A small image diffusion model, trained from scratch.
Training: adamw at rate 0.0012, 6600 steps, batches of 256.
Rows from block 3 of a small image diffusion model, named by matrix and row number. Rows with one number belong to one neuron. Each number is 50 + 15 x the weight over its row's rms, rounded and kept within 0 to 99. All counts start at 0.
After each neuron's rows are labels from the 100 images, of 14848 (inputs lightly noised), where the neuron reaches its highest value: "lies over" is the class under the peak. Only what is clearly more common there than usual is listed. The data: aerial photos of the United States (SatlasPretrain).
# fc1: MLP up (model.blocks.3.mlp.fc1.weight, 768x192), inputs 0-95
# fc2: MLP down (model.blocks.3.mlp.fc2.weight, 192x768, transposed), outputs 0-95

fc1.367:31 47 31 36 64 29 56 68 35 50 17 48 49 31 63 62 68 75 35 45 75 39 38 49 30 76 40 43 63 36 55 70 75 42 47 64 59 57 47 58 42 43 27 53 21 42 80 43 50 23 47 73 43 69 42 52 45 60 44 46 53 45 71 47 83 54 72 68 41 49 86 67 36 45 63 33 47 72 47 46 41 21 50 55 66 62 63 60 52 60 38 55 55 68 65 49
fc2.367:41 40 19 36 73 41 43 34 38 35 60 48 48 42 54 45 44 52 54 50 57 52 34 24 46 64 32 53 64 45 63 74 33 42 65 46 29 76 48 37 36 35 36 41 68 73 39 53 46 59 67 59 67 31 48 41 48 37 48 15 35 65 35 27 73 58 49 95 62 45 69 70 37 54 45 66 51 63 73 47 50 56 37 51 29 55 73 62 68 55 36 72 80 40 79 57
lies over: building

fc1.233:42 60 71 44 61 41 79 46 49 62 53 18 48 46 58 49 56 60 83 78 54 46 11 48 38 47 58 42 32 63 63 71 46 56 50 54 54 32 64 40 79 45 57 60 42 38 56 48 71 40 50 42 19 74 37 27 73 26 52 61 62 62 34 76 62 67 69 34 38 53 55 64 48 70 72 63 42 62 47 46 48 53 28 78 71 49 44 45 45 55 32 30 48 48 59 33
fc2.233:36 58 38 68 48 44 45 47 38 67 60 45 48 30 31 51 59 43 47 35 52 58 48 81 33 54 49 42 95 52 45 36 39 46 41 60 65 40 43 29 92 47 43 49 59 36 28 40 54 49 61 42 39 33 77 46 65 68 42 53 45 77 41 41 55 46 54 50 55 48 65 52 61 47 49 69 76 69 48 77 58 62 52 27 54 50 75 48 57 61 54 62 39 44 49 48
lies over: crop field

fc1.306:68 21 68 61 46 39 40 52 32 94 37 40 55 24 51 41 35 58 50 39 47 54 09 46 17 42 30 25 39 62 30 63 50 47 58 80 54 21 51 48 77 44 41 60 40 72 67 28 64 28 32 56 58 51 51 56 69 31 29 57 64 45 48 62 78 64 56 54 44 38 59 38 50 48 51 31 63 51 43 52 67 35 51 42 37 20 17 55 35 58 60 33 48 57 49 58
fc2.306:55 29 41 35 23 37 67 45 44 90 18 48 45 45 45 66 40 43 44 53 48 66 20 42 41 44 43 34 17 52 53 72 46 75 32 06 69 23 41 50 41 64 59 29 45 33 35 29 44 47 67 41 57 47 49 51 63 84 59 35 57 73 47 54 63 60 48 51 75 53 80 48 50 50 64 36 69 61 55 54 74 45 61 48 55 07 22 62 55 50 38 41 53 56 55 42
lies over: building

fc1.469:23 60 81 33 51 46 68 39 37 36 45 22 93 39 78 50 52 67 50 60 96 59 52 33 48 57 57 39 41 32 49 82 31 51 51 64 62 22 59 45 56 30 49 40 53 50 57 50 57 50 52 19 47 62 69 58 47 31 50 45 44 78 55 55 55 66 58 30 36 58 79 57 25 63 64 35 33 66 25 46 70 61 57 13 55 52 59 48 59 55 63 67 49 40 65 34
fc2.469:34 69 51 23 46 51 56 31 53 49 70 71 58 32 52 37 63 54 20 63 60 51 62 30 45 38 62 17 39 47 68 47 40 70 48 72 50 55 41 61 81 29 57 58 51 66 47 54 58 49 57 21 76 48 28 31 34 34 52 52 52 40 27 29 62 68 32 38 61 55 77 40 38 37 75 69 22 39 47 77 50 48 38 64 55 54 17 49 56 59 28 11 70 40 59 50
lies over: building

fc1.2:44 43 44 59 48 47 51 10 74 65 50 51 20 34 57 34 47 46 54 56 36 68 44 75 47 66 44 41 63 71 69 54 25 31 31 77 46 44 32 50 69 24 35 48 47 68 54 54 60 53 60 79 39 78 43 61 59 36 23 49 47 53 53 43 51 51 59 16 48 14 51 67 56 52 42 86 60 58 58 00 94 53 27 48 45 39 50 58 47 41 40 74 55 67 43 61
fc2.2:76 55 25 41 55 35 31 60 73 32 59 46 19 47 61 63 50 53 76 58 54 44 48 54 55 49 78 55 54 67 58 44 18 19 40 45 62 53 40 33 42 72 61 73 51 42 67 44 29 60 82 71 44 78 54 65 56 52 47 66 60 33 31 46 51 53 46 55 54 29 41 62 43 63 57 26 75 34 62 99 29 55 36 55 36 64 45 51 63 49 23 78 79 43 47 73
lies over: building

fc1.385:61 61 76 45 49 42 53 58 50 22 26 46 36 37 48 66 51 60 44 50 53 53 47 56 64 39 82 40 24 67 55 70 52 63 37 42 81 58 59 69 39 43 46 52 54 49 63 36 40 50 62 46 38 55 59 64 37 51 58 45 80 56 35 63 66 78 62 45 59 32 43 66 39 44 58 65 15 41 84 28 76 49 66 36 75 59 47 27 31 53 49 30 55 20 71 54
fc2.385:56 35 74 40 34 50 26 24 71 41 54 54 37 43 43 51 59 37 52 29 46 59 47 58 64 18 58 57 36 34 59 44 45 71 45 51 69 79 75 26 44 54 62 55 55 59 62 45 57 51 37 64 64 54 45 44 38 45 32 58 82 34 47 67 62 80 49 50 44 50 07 61 74 54 84 51 05 30 38 44 54 49 58 54 51 57 39 29 44 46 48 33 58 67 77 48
lies over: building

fc1.546:48 56 60 83 40 48 64 56 52 45 79 69 62 44 47 51 74 48 41 37 59 59 71 55 51 40 57 84 46 46 53 61 56 41 51 59 61 44 65 42 76 43 00 61 61 25 29 63 40 35 41 28 41 64 42 36 62 50 63 58 47 41 15 29 51 42 66 43 45 33 58 36 94 35 50 44 53 37 43 40 46 47 57 25 63 40 45 66 41 23 62 44 49 74 60 36
fc2.546:43 63 60 27 56 48 51 57 51 55 61 33 57 65 43 40 65 66 48 64 40 40 53 58 48 46 66 38 39 42 49 50 58 44 50 43 48 45 57 41 31 57 00 40 44 51 49 58 51 99 53 25 55 50 99 58 65 56 56 41 38 61 38 34 52 48 46 47 52 57 45 51 20 48 49 52 54 50 46 66 48 58 50 27 50 53 58 56 38 65 64 55 27 45 58 59
lies over: building

fc1.118:36 35 68 44 35 47 64 32 39 46 64 36 59 60 73 40 36 59 23 52 73 63 42 74 43 54 56 46 26 11 47 60 57 37 42 61 42 61 67 50 82 22 58 52 36 37 61 53 37 36 49 61 50 40 64 35 55 41 55 47 54 35 54 78 50 35 53 57 22 75 74 19 53 50 38 92 43 63 53 95 44 72 55 33 45 39 45 42 54 66 57 66 46 45 57 54
fc2.118:45 52 29 69 51 36 35 74 47 58 37 56 26 28 32 51 52 39 35 40 60 98 47 57 49 56 50 56 45 03 58 50 35 22 46 49 57 54 51 28 30 53 23 53 58 50 47 42 42 60 63 60 47 52 56 54 62 36 53 56 45 59 46 69 45 62 39 34 65 58 19 48 36 31 53 36 52 54 35 32 40 02 50 26 66 49 54 61 51 53 42 43 40 39 41 42
lies over: building

fc1.237:34 44 59 61 55 52 50 65 70 58 56 63 62 30 81 33 31 34 61 71 52 49 62 36 25 51 89 45 55 34 57 74 55 72 39 53 40 49 62 49 63 68 67 34 18 45 58 58 39 39 61 56 49 54 58 42 71 31 87 52 58 68 44 36 83 36 50 47 47 64 37 54 49 56 64 46 59 45 27 50 32 66 53 67 59 34 54 41 49 83 23 62 52 38 71 42
fc2.237:17 39 60 37 40 58 52 59 67 41 63 57 70 42 45 48 44 37 77 28 62 44 61 40 78 57 32 09 50 77 56 70 47 53 57 50 46 36 46 36 32 62 49 69 48 36 51 64 56 63 60 19 42 37 56 48 62 56 47 44 55 42 36 43 15 51 44 56 43 53 91 40 87 63 27 57 73 39 45 50 35 67 49 55 24 54 21 51 46 32 61 57 51 27 27 33
lies over: crop field

fc1.198:20 65 41 49 46 17 55 41 28 48 34 37 50 40 33 68 36 77 53 62 46 43 41 66 33 75 58 31 50 56 48 53 56 42 62 50 63 36 45 30 45 59 68 50 41 44 93 36 63 04 73 59 42 43 49 50 67 66 57 41 68 51 44 49 60 61 73 51 40 50 45 37 51 67 45 61 35 61 64 40 48 00 50 64 51 67 59 31 26 63 19 15 31 50 50 70
fc2.198:40 19 71 67 42 42 31 38 36 62 62 51 43 74 52 58 28 44 77 78 25 21 48 51 65 48 45 37 49 48 37 69 46 54 34 31 53 42 52 40 54 27 70 54 35 64 49 35 39 65 42 87 28 54 68 66 71 53 46 51 50 37 53 55 44 25 30 61 44 46 66 44 91 52 46 56 47 40 50 40 42 53 72 44 59 60 61 63 68 41 61 45 50 48 49 36
lies over: building

fc1.618:30 35 61 42 45 52 71 41 26 34 68 67 48 52 66 69 42 38 58 67 46 24 47 27 40 48 19 47 43 39 58 65 39 49 60 53 45 60 26 47 43 38 52 69 26 25 74 52 37 34 54 59 56 82 45 41 61 67 69 71 54 63 30 40 83 47 61 74 56 72 32 48 51 41 30 49 45 62 66 47 78 53 35 38 57 44 40 51 27 50 49 26 75 82 55 57
fc2.618:47 53 40 63 64 69 36 46 41 78 59 52 59 69 58 27 67 39 46 26 63 79 48 40 55 42 49 65 47 46 49 40 24 35 54 71 59 29 47 53 54 56 50 29 35 30 45 39 48 70 44 36 50 52 40 49 32 55 70 58 53 00 48 38 61 57 37 16 55 43 43 48 12 33 38 51 46 27 70 42 47 50 66 44 25 83 53 51 39 58 55 29 59 45 44 51
lies over: building

fc1.194:55 36 36 68 75 37 59 40 42 38 27 46 49 70 91 81 48 67 32 56 41 59 55 50 63 63 93 43 62 43 47 43 69 27 87 65 64 68 53 52 63 31 54 47 21 25 37 35 58 33 44 55 52 26 52 42 51 24 30 66 28 53 37 32 38 64 54 57 50 47 57 48 30 59 47 32 51 45 45 57 25 42 30 58 51 57 37 55 40 51 57 43 59 52 57 76
fc2.194:55 49 45 42 42 70 55 51 40 40 46 38 49 66 42 40 66 52 59 41 50 61 39 39 53 80 20 52 54 51 54 57 34 37 61 22 45 35 57 44 52 64 46 44 50 67 56 48 64 69 72 22 66 25 54 67 69 29 46 50 50 48 48 29 35 53 55 28 47 51 51 55 47 78 55 62 58 89 34 41 63 53 73 56 51 58 69 52 26 62 56 37 35 51 65 59
lies over: building

fc1.730:43 82 71 70 53 32 52 69 55 55 44 44 83 38 77 58 38 43 76 89 40 36 51 05 44 51 54 59 46 70 43 54 35 67 31 16 45 60 77 47 64 47 61 48 37 36 42 46 62 33 53 43 28 58 33 42 56 36 52 59 57 69 59 61 47 59 52 42 37 57 47 47 48 57 47 71 80 26 50 40 52 71 48 46 55 35 57 72 26 59 54 45 44 50 68 37
fc2.730:44 44 55 99 37 45 54 48 27 58 62 43 28 50 64 61 39 58 48 52 29 39 52 96 08 56 56 43 55 43 36 64 42 67 53 60 57 44 51 63 56 09 52 49 48 50 43 40 26 40 68 84 45 43 43 59 53 58 73 19 37 60 58 34 37 55 58 61 29 44 32 54 35 55 43 84 91 39 33 53 52 39 54 48 18 40 52 43 51 64 48 30 60 49 37 53
lies over: building

fc1.699:61 40 54 49 43 52 45 58 63 62 70 58 59 25 70 29 47 30 49 50 37 69 80 67 39 41 35 44 13 47 56 41 61 40 43 47 81 36 36 69 76 60 68 63 49 70 48 53 52 50 45 51 51 53 41 51 33 54 47 72 46 50 35 29 60 48 63 48 48 54 19 50 62 36 73 49 69 45 47 65 63 57 47 74 60 56 52 20 37 57 51 42 29 61 58 45
fc2.699:66 52 54 52 65 64 38 38 53 26 31 28 46 37 37 56 56 61 38 58 50 52 45 58 61 39 48 54 29 54 46 55 69 39 54 46 43 46 54 29 45 36 41 39 45 48 45 63 64 62 83 21 44 35 55 52 52 30 77 54 53 19 60 30 66 45 39 45 71 72 44 59 28 41 26 50 36 58 29 28 45 64 38 66 42 52 42 57 40 52 25 54 25 30 85 63
lies over: crop field

fc1.334:57 27 59 47 59 41 38 61 64 58 58 21 86 32 67 35 35 42 58 68 63 30 52 35 26 42 19 33 49 37 45 51 84 67 53 66 55 68 51 43 57 63 52 68 39 59 44 71 48 46 40 76 81 42 29 61 79 36 37 70 52 73 32 62 81 33 50 42 55 59 52 47 49 49 32 44 47 30 48 45 47 40 56 71 41 23 56 51 62 50 45 49 35 79 43 05
fc2.334:38 60 38 66 36 58 49 48 46 45 34 45 62 29 52 21 38 48 53 48 43 50 47 70 35 43 70 55 44 35 31 49 83 41 50 56 50 59 56 36 51 39 47 60 54 79 57 46 62 63 50 34 95 58 55 67 24 27 43 42 72 59 63 92 42 47 55 59 74 65 64 43 44 52 44 58 56 88 37 40 48 53 23 57 38 75 48 29 59 48 78 50 22 76 59 31
lies over: crop field

fc1.656:34 49 52 47 51 40 70 52 37 63 51 33 68 60 58 74 37 44 50 67 79 66 43 42 68 69 72 30 57 49 56 73 42 36 55 66 19 25 66 35 61 38 50 58 52 74 47 42 55 33 40 43 55 54 58 52 36 40 32 52 42 71 13 68 40 60 40 80 59 44 32 58 46 57 72 77 46 60 61 40 40 47 26 29 38 55 46 51 57 49 72 49 48 70 38 82
fc2.656:71 55 33 49 33 57 62 59 52 53 47 50 63 44 48 43 73 40 73 26 48 36 50 20 36 70 43 37 36 57 58 60 00 48 49 75 69 36 39 72 44 54 67 49 59 34 31 60 44 89 59 41 66 40 50 38 72 58 30 57 38 57 67 57 25 54 41 11 24 43 39 55 57 61 73 38 48 84 52 66 51 51 75 41 28 44 61 18 42 57 68 40 48 60 49 68
lies over: building

fc1.472:45 55 37 29 36 37 47 38 45 59 01 21 65 39 30 54 50 74 47 52 52 58 46 32 35 49 35 52 56 42 32 64 69 44 52 52 28 47 52 49 43 53 40 45 38 38 68 52 48 38 69 60 31 34 47 47 44 48 38 57 40 68 72 43 76 67 62 59 45 54 59 44 35 58 52 45 48 32 41 35 69 18 35 64 54 75 97 48 72 43 34 43 44 34 68 58
fc2.472:38 56 50 55 39 49 73 57 44 27 44 70 38 47 65 31 71 41 30 20 42 59 36 19 59 66 55 59 48 47 43 57 66 49 30 52 43 58 49 40 51 43 53 48 46 85 43 50 63 51 25 44 37 43 48 70 50 51 19 64 58 37 58 34 48 59 34 27 46 36 55 51 70 53 65 50 63 90 47 63 40 52 72 49 48 34 50 55 83 62 27 60 35 35 42 73
lies over: building

fc1.380:36 61 65 60 66 36 82 50 45 60 35 50 46 50 36 49 70 66 56 52 50 43 72 53 50 55 56 43 64 37 52 38 51 31 47 38 53 77 56 31 46 30 43 32 44 23 56 47 51 39 43 50 18 50 41 37 55 79 10 32 46 65 44 44 55 49 69 19 58 45 85 28 19 40 49 39 69 55 75 39 60 25 53 54 50 60 21 43 38 54 47 46 99 73 85 17
fc2.380:59 41 78 34 53 42 20 59 39 68 40 50 39 59 62 54 53 54 54 68 53 54 67 76 29 49 47 45 50 52 49 74 69 40 55 51 55 87 67 59 51 59 50 68 54 67 56 34 44 53 52 43 61 58 62 66 52 07 96 90 40 24 47 50 46 63 58 06 42 33 61 28 95 55 46 62 61 43 34 37 48 62 54 58 60 49 27 53 43 41 51 44 14 42 55 88
lies over: building

fc1.220:15 71 47 50 32 48 57 46 69 59 52 39 53 37 62 32 32 52 59 49 85 52 53 37 35 73 51 50 41 48 28 92 48 48 59 73 45 33 55 53 47 28 56 57 50 51 85 50 40 43 49 34 37 47 71 48 49 37 40 39 43 89 67 59 55 52 51 43 26 50 47 84 35 57 62 75 60 27 43 99 64 61 52 37 58 42 55 40 26 55 35 65 48 82 52 46
fc2.220:77 53 24 78 58 47 20 59 70 80 28 39 39 53 41 53 54 55 70 57 44 65 30 33 55 41 48 79 26 23 37 44 33 38 63 50 37 81 48 54 60 52 32 42 59 47 46 49 41 59 43 54 42 49 66 71 56 41 51 54 55 35 32 55 40 65 44 61 53 51 57 53 48 60 70 29 42 60 54 27 54 31 42 37 13 44 70 43 50 16 52 55 54 44 54 43
lies over: building

fc1.153:64 58 71 43 68 48 42 55 27 42 36 45 82 53 33 49 55 47 57 45 67 42 34 61 48 35 37 30 00 57 72 47 59 63 71 63 60 27 56 40 63 59 49 57 48 23 66 29 81 33 57 60 30 48 30 30 44 49 49 42 92 62 69 73 58 85 43 57 58 70 30 12 33 28 51 39 68 65 62 52 38 48 65 77 48 59 51 64 38 65 53 54 28 51 76 57
fc2.153:60 42 38 39 34 54 60 46 25 45 46 39 41 50 28 61 41 72 63 47 14 67 30 79 40 97 62 63 28 65 80 41 52 28 45 78 39 58 60 56 27 44 52 34 47 51 63 50 46 72 56 50 47 56 46 47 66 46 57 81 36 23 50 51 53 15 77 53 64 68 57 89 33 54 43 57 37 48 48 50 42 70 55 66 53 40 50 53 76 56 36 39 48 27 53 45
lies over: crop field

fc1.252:50 52 61 57 61 21 66 37 55 40 59 54 61 42 56 65 52 71 65 24 65 47 48 53 50 36 65 61 57 70 48 63 38 61 46 49 56 55 52 44 69 45 42 35 47 43 48 53 31 24 49 59 61 51 38 35 56 53 54 57 50 34 73 41 63 50 61 58 37 44 68 44 66 50 48 45 59 31 48 42 49 53 68 00 89 48 56 60 42 53 33 25 58 66 56 34
fc2.252:47 52 72 13 60 41 70 50 63 50 63 49 54 38 46 64 53 58 45 71 67 52 54 61 58 48 55 35 50 20 50 39 55 57 57 75 30 44 40 22 25 42 67 53 49 63 60 53 40 70 43 68 58 40 99 59 54 53 55 45 40 63 52 20 52 55 36 61 60 58 31 37 46 57 58 70 53 50 48 76 38 44 54 26 40 56 39 34 54 68 38 45 29 41 48 53
lies over: building

fc1.110:35 36 47 36 67 38 51 74 56 75 44 52 65 31 40 31 47 30 69 49 44 32 51 69 37 48 64 46 23 62 37 34 30 52 52 55 51 35 65 69 80 64 46 42 67 63 52 52 67 23 44 83 58 41 50 46 54 32 47 76 59 46 51 55 44 39 54 53 47 55 99 83 30 56 78 55 27 46 77 64 50 68 59 60 64 38 42 51 54 51 34 55 43 76 49 70
fc2.110:67 48 69 59 36 56 35 26 60 66 41 50 41 69 42 32 55 74 32 52 48 48 72 65 33 39 55 56 52 58 48 48 50 42 49 34 48 66 50 65 35 27 49 42 35 46 59 35 46 98 51 72 58 57 47 54 25 57 47 74 55 55 57 58 69 66 35 50 72 61 06 49 82 63 56 76 54 39 51 34 23 69 57 53 68 34 52 78 51 52 29 61 51 82 64 76
lies over: crop field

fc1.290:31 23 35 22 76 44 49 44 52 27 54 54 45 34 71 72 53 62 54 54 37 73 55 69 48 78 43 52 63 61 50 66 55 64 44 55 68 77 31 50 61 46 36 55 68 34 41 20 46 46 52 49 28 26 54 60 60 48 10 67 47 42 43 24 42 48 71 34 65 30 48 77 43 71 46 88 52 57 25 51 57 23 76 39 61 51 58 65 43 55 45 52 57 48 37 58
fc2.290:55 64 42 64 37 56 45 54 50 45 67 52 51 34 62 33 55 48 36 42 54 50 70 66 69 34 69 49 66 54 32 81 32 51 47 57 39 65 26 67 45 53 49 74 93 47 48 58 45 42 68 51 36 22 52 47 46 38 55 38 43 52 61 39 51 44 45 99 47 34 47 56 37 34 51 36 48 46 34 57 38 50 24 53 31 35 56 64 54 55 55 38 64 76 38 52
lies over: building

fc1.94:44 43 45 19 54 38 60 73 47 47 50 39 55 45 64 22 66 40 50 27 54 34 62 62 37 37 63 52 29 81 52 66 37 53 22 45 38 55 52 45 61 53 19 74 31 55 56 56 29 51 45 46 40 44 39 26 54 19 50 63 77 58 61 42 49 40 56 36 45 72 58 42 84 45 32 52 63 16 29 22 40 59 56 58 61 12 53 35 55 71 44 51 54 57 64 48
fc2.94:63 12 69 69 59 47 53 32 45 48 43 50 42 35 51 60 36 64 34 66 66 39 54 79 71 49 51 31 38 58 60 54 60 28 55 49 46 55 62 57 62 69 20 46 31 86 41 58 60 76 60 72 68 36 68 57 52 34 68 39 45 45 35 50 63 37 29 60 48 77 38 64 38 67 55 66 69 79 34 72 67 69 53 69 47 50 74 55 53 44 38 46 27 23 38 68
lies over: crop field