Rows from block 3 of a small image diffusion model, named by matrix and row number. Rows with one number belong to one neuron. Each number is 128 + 32 x the weight over its row's rms, rounded and kept within 0 to 255. All counts start at 0.
After each neuron's rows are labels from the 100 images, of 14848 (inputs lightly noised), where the neuron reaches its highest value: "top examples" is what is common among them. Only what is clearly more common there than usual is listed. The data: aerial photos of the United States (SatlasPretrain).
# fc1: MLP up (model.blocks.3.mlp.fc1.weight, 768x192), inputs 0-95
# fc2: MLP down (model.blocks.3.mlp.fc2.weight, 192x768, transposed), outputs 0-95

fc1.46 [117 129 174 199  79 109 119 118 151 194 106 142 163 128 137  91 131 109 129 165  85 152  96  34  78 103 147 128  85 108 144 164 150 157 127 112 153  86 138 165  99 184 156 119  81 104 165 121 143 105 206 123 107 123 137 149 153 134  93 159 171 154 148 176 115 159  99 123 149 166 113 160 117 121 122 125 183 134 158  74  96 173  92 134  96 133 166  91 130 172  90 113 117 175  97  88]
fc2.46 [129 126 157  74 153 189 133 159 128 139 165 151 134 147 110 167  95 145 132  80 155  97  92  85 176 168 134  74 155 127 126 124 186 105 147 110 127 158  93 116 168  79 152 130 127  83 128 142 113 197 156 103 133 117 138 115 160 129 122 149 122  74 117 120  82 215 114 115 101 149  93 157 140  94  96 153 150 171 198 130 121 111 116 173 142 120 100 112 179 114 106 178 160 113 137 151]
top examples: crop field

fc1.434 [119 120 186  87  46 115 140 160 197 127 112  60 174 101 118 128 127  76 117 186 150  68 140 198 127 155 157 114  72  98  95 147  96  91  73 161 143 102 152 107 185 170 106 130  57  69 169 116 136 134  95 175 118  66 155 121 157  65 179 182 155 147 122  76 131 124 123 141  81 143 149 131 144 126 116 127 115 113 176 155 100 142 116 169 156  98 110 101 106 162  81 134 136 130 168 160]
fc2.434 [200  99 115 188 149 128 129  79 113 171 106 149  93  86 107  74 107 135  67 185 121 191 128  88 106 125 150 189 139 158 131 103 133 105 127 123 156 124 102 123  66 134 103 102 109  96 151 146 134 133 170 225 136 101 158 117 133 128 165 161  80 150 136 118 144 123 112 134 147 147 110 133 101 126 195  84 152  99 137 140 169 165 162  86 157 158 148 166 119 112   0 123 114 135 129 134]
top examples: crop field

fc1.732 [ 57 144 141 101  70 113 143 157 176  94 148  92 161 160 124 145 120 101 132 171 100 109 141 141 125 141 199 142 133 122 135 102 109 138 102  42 149 183 200 140 108 191 132  81  96 100  94  78 125 104 151 156 111  83 126  58 125  93 137 141 136 177 115 148  61 155 145 159 100 123  86 146 127 126 109  99 106 170 159 116 106 143 124 178 109 143 120 131 123 137 131 129 155 102 175  68]
fc2.732 [101  80 174 127 162 157 140  98  42 145  97 137 158 125 170 133 138 140 122 150 139 145 135 177 150  90  67  85 127 124 128 154 122 180 109 105 130 112 157 171 129  93 152  79 104 106 139 182 125 157 112 112  80  89 136  83 125 141 132  37 177 178 126 186 103 106 106 112 136 161 164 126 117 154  98 120  85 160 154 109 112 195 139 148 183 110  96 127 112 112 157 123 142 180  73  90]
top examples: crop field

fc1.633 [145 140 132  51  95 132  98 178 127  80  99  89  81 173 106 152 108  99 158 131 134 100 135 133 175 100 147 131  87 124 146 152 123 155 135 131 126 170 159 142 110 151 106 129 160 154 124 128 131 121 154 148  83 136 134 126 126 105 121 117 144 118 152 143 128 158 143 168 126 116   0 161  80 113 124 126 132 129 124  91 149 135 141 121 132 122 113 119 145 159 125 156 144  48 167 118]
fc2.633 [165 150 132 206 121 170 133 105  79  82 105 113 128 154 142 106 165 116  59 118 131 166 190 174 160 134 101 144  93 143 154  98 108 193 123 161 127  78 118 111 159 118 185 105 130 128 130 124 152 139 117 107  91 121 122 123  95 145 136  90 157 116 107 121 124 146 104 117 118 156 255 146 157 158 108 105 116  97 119 135 108 173  87 134  93 107 131 143 114 136  87 138 156 104 134 122]
top examples: crop field

fc1.273 [118 180 152 113  92 121 136 206 196 118  88  92 167 113 114 139 107  84 152 189 185  78 115 162  58  99 172 120  82 134  84 129  33 123  94 147 153  84 132 145 151 196 124  92 123 107 158 125 145 116 154 191 126 134 127 103 144  90 157 124 162 164 127 175 142  88 136  91  87 136 195 153 101 177 167 167  77 205 133  95  71 161 124 159 166 195  63 118 113 182  72  74 145 104 144 173]
fc2.273 [142 115 146 141 171 150  89  74 129 159 131 122 110 167 171 161 127 151  66 118  47 114 148  61 135 109 104 129 125 190 173 106  91 157 136 129  83 126 105 106 127 124 191 142 119 152 164 139 112 210 159 154 100 104 140 120 119 146 127  86 119 127 125  65  73  99 189 162 148 148 100 140 176 149 132 140 160 115 138 145 106 171  99 164 180  94 126 163 133 103 147 172 160 138 141 193]
top examples: crop field

fc1.569 [131 128  96 156 106  81 133  83 134 105 117 129  85 134  99 175 119 198  77 111 143 162  98 120 101 102  39 123 162 113 162 107 136 156  74 162  81 144 140 134 144 133  87 122 190 133 170 115 106 131 100  90 134 151 173 126 136 166  91 146  98  56 122 136  91 145 177 122 107  83 182 141 158 191  90 104 120 117 134 164 239  62  76 148 128  98 145 126  54 137 116 136 133 106 134 113]
fc2.569 [128 158 166 131 154 160 137 132 141 126 121 141  94 119 155  94  73 139 140 109 107 114  89 146 139 137 161 131 129 127 152 116 167 150 118 139 239 136 116 158 104 113  93 131 126 110 128  87 121 126 136 129 100 147 142 179  66 132 123 102 132 194 116 124 139  74 156 165 156 115 142 159 108 132 112 149 155  89 112 122  60 144 172 154 109 147 117  82  44 138 100 147 159 143 141 170]
top examples: building

fc1.590 [ 36 144 135  64 147  96 174 120 104 116 100 124 120 105 116 141 115 178  81 113 146 181 155 143  95 142 180 110 103 163 122 143 149 170  98  61 117 151 157  72 176 103 134 145  99 175 139 100 101 113 103 148 139 141 156  73 206 158 119 130 121 163 147  94 144 152 169 110 143 157  84 182 111 170 124  79 125 117 132 117 125 102 109 106 175 148 100 108 154 173 154 118 110 137 144  49]
fc2.590 [144 160 147 189  85 127 108 178 106  75 135 150 115 139 154  93  78 100 108 144 130  84 172 108  91 152 133 156 187 177 124 145 133 143 122 176 173 175 128 128 141 153 136 126 159  25 145  65  88 130 222 183  98 103 141 166 171  36 163 119  65 152 114 118 148 141 137 124  77 130 127 178 110 112  83 137  87 112 146 116 163 126 147 129  74 178 183 133  89 140 115 162 169 116 147 205]
top examples: building

fc1.81 [ 84 161  82 117 147 139 127 168 178 120  86 104 116 107 190  59 149 109 160 208 149  95 137 127  91  88 141 117 121 116  99 152  72 222 100 144 141 156 147 149 136 165 124 157  64 137 112 143  80  95 113 163 126 171 103 144 159 103 160  98 113 194 109 181 147  76 130 131 103 157 131 140  92 120 135  97  85 141  84 146  83 124 118 156 161 167  81 146 135 163 120  84 135 149 137  68]
fc2.81 [ 66 150 188 105 162 134 102 139 164 162 171 141 150 145 123 150 113 120 106  46 135 144 123 109 159 114 144 146 113 125 138 130 144 139 137 167 124  99 118 161 108 106 175 133  72 191 185 132 165 192 119 144 122 175 141 147 116 152  74 158  92 154 136 135 105 133  98 176 141 202 120  48 152 145 117 192 172 104 115 142 119 132 147 140 181 125 104 167 134 116 172 104 159 137 152  88]
top examples: crop field

fc1.423 [115 133 132 142 157 127 201  87 146 102 133 132 153 141 141 132  77 118 124  71 140 125 112  95 118 157 123  60 151 139 121 124  88 103  75 114 133 120 122 149 120 159 109 145 106  72 173 114 151 146 146 109 142 125 129  94 112  64 111 169 187 118 165  87 142 116 147 127 110 105 120 100  99 156  64 109 122 114 135 129 164 129  99  25 183 137 127  62 107 255 146 123 158 103 114 163]
fc2.423 [103 150 156 110 183 124 154 107 132 137 164 106 146 120 122 130 132 159 137 132 145 109 108 107 159 126 149 130 111  88 136 132 136 173 167 149 102 108 123 130 105 138 147 114 136 159 127 164 104 165 178 143 150 106 190 130 128 105 115 124 125 121 100 124 112  89 120 175 159 131 188 121 128 115 132 142 161 130 111 146 146  87 169 152 104 177 117  70 123  86 141 123  98  86 175 169]
top examples: building

fc1.430 [112 108  84 110 167 107 144 114 133  90  89 101 121 146 133  49 175 154 157 139 117  83 119 131 180 137 107 124 122 137 104 148 133 106 151 104 180 176 128 119 107  75  90 169 111 186 120 147 124 193 131 108 138 126  51 100 154  75 132 154 114 122 144 115 154 137 148 158 165 132 130 194 103 109 124 107  40 136 124 100 152 140 103 173 122 112 173  87 168 182 162 128 136 119 161 177]
fc2.430 [151 158 130 127 144 133 108 111 130 141 132 168 118 105 123 159 142 119  38 134 140 145 107 131  79 129 114 113 160 118 117 132 134  70 135 127 135 107 146  96 137 176 185 161 101  89  76 101 117  38 165 183 152  82 117 103  81 191 236  82 160  96 142 184 137 153 115  93 108 128 153 111  97 138 109 139  76 193 162 156  94 109 122 139  76 152 136 160 180 183  89 161 112  85 104 127]
top examples: crop field

fc1.427 [173 140 114 148 155  97 138 190 122 161 123 108 181 122 106 165 172 142 149 103 162  89 112 136  99 141 155 113 109 119  63  89 192 110 154  93 110 190  93 116 145 105  84  99 181 159 137 137 191 119 173  76 153 156 120  89 159 132 113 142 163 105 152 136 122 124 141  51 137 164  89  96 104 138 155  78 124  97  99 129 148 111  65 145  92 183 173 136 150 133 158 129 129  99 123 171]
fc2.427 [114  78 154 100 163 174 147  61 135 106 127 181 157  50 113 123 177 121 111 133 148 116 118 163 155 100  46 119 130 123 107 109 186 167 139 169 183 147 144 129 134 133 168  20 166  73 116  98 121 125 106  91 135 101 116 138 101 178 121 107 170 220 110 154 158 145 149 134 115 138 120 143 172 160 120 167 131 170 122 122 111 134 123 137  80  84  92 135  83 139 143  99 138  96 161 142]
top examples: building

fc1.629 [ 94 152  93 196 123 123 110 118  81  97  86 164  98 154 146  86 164 158 124  97 135 119 139 114 135 163 119 176  99  37 132 153 111 119 137 118  79 133 108 104 146  73  54 141 170  79  89 170 113 148 159 153 112 110 221 147 139 107  74 121  89  36 140 158 113 160 138 172 136  28 121 164 149 133 101 111  61  91  96  65 113 116 116  61 135 146 142 188 142 115 100 141 134 137 131 132]
fc2.629 [160 126 101  88 151 158  85 152  57 158 181  82 100 143 151 111 161 155  82 161 176 102 138 168 159 151 103 125  91  61 128 128 140 119 114 178 163 149 120  87 149 167 171 110 118 176 185 107 107 118 150 172 154  70 152 134 106 142 147 131  94 213 150 140 115 166  90 141 111  44  74 145 118 164 156 116 136 144  76 190 104 145 155  93  89  91 146 128 152 140 115 158 139  91 121  95]
top examples: building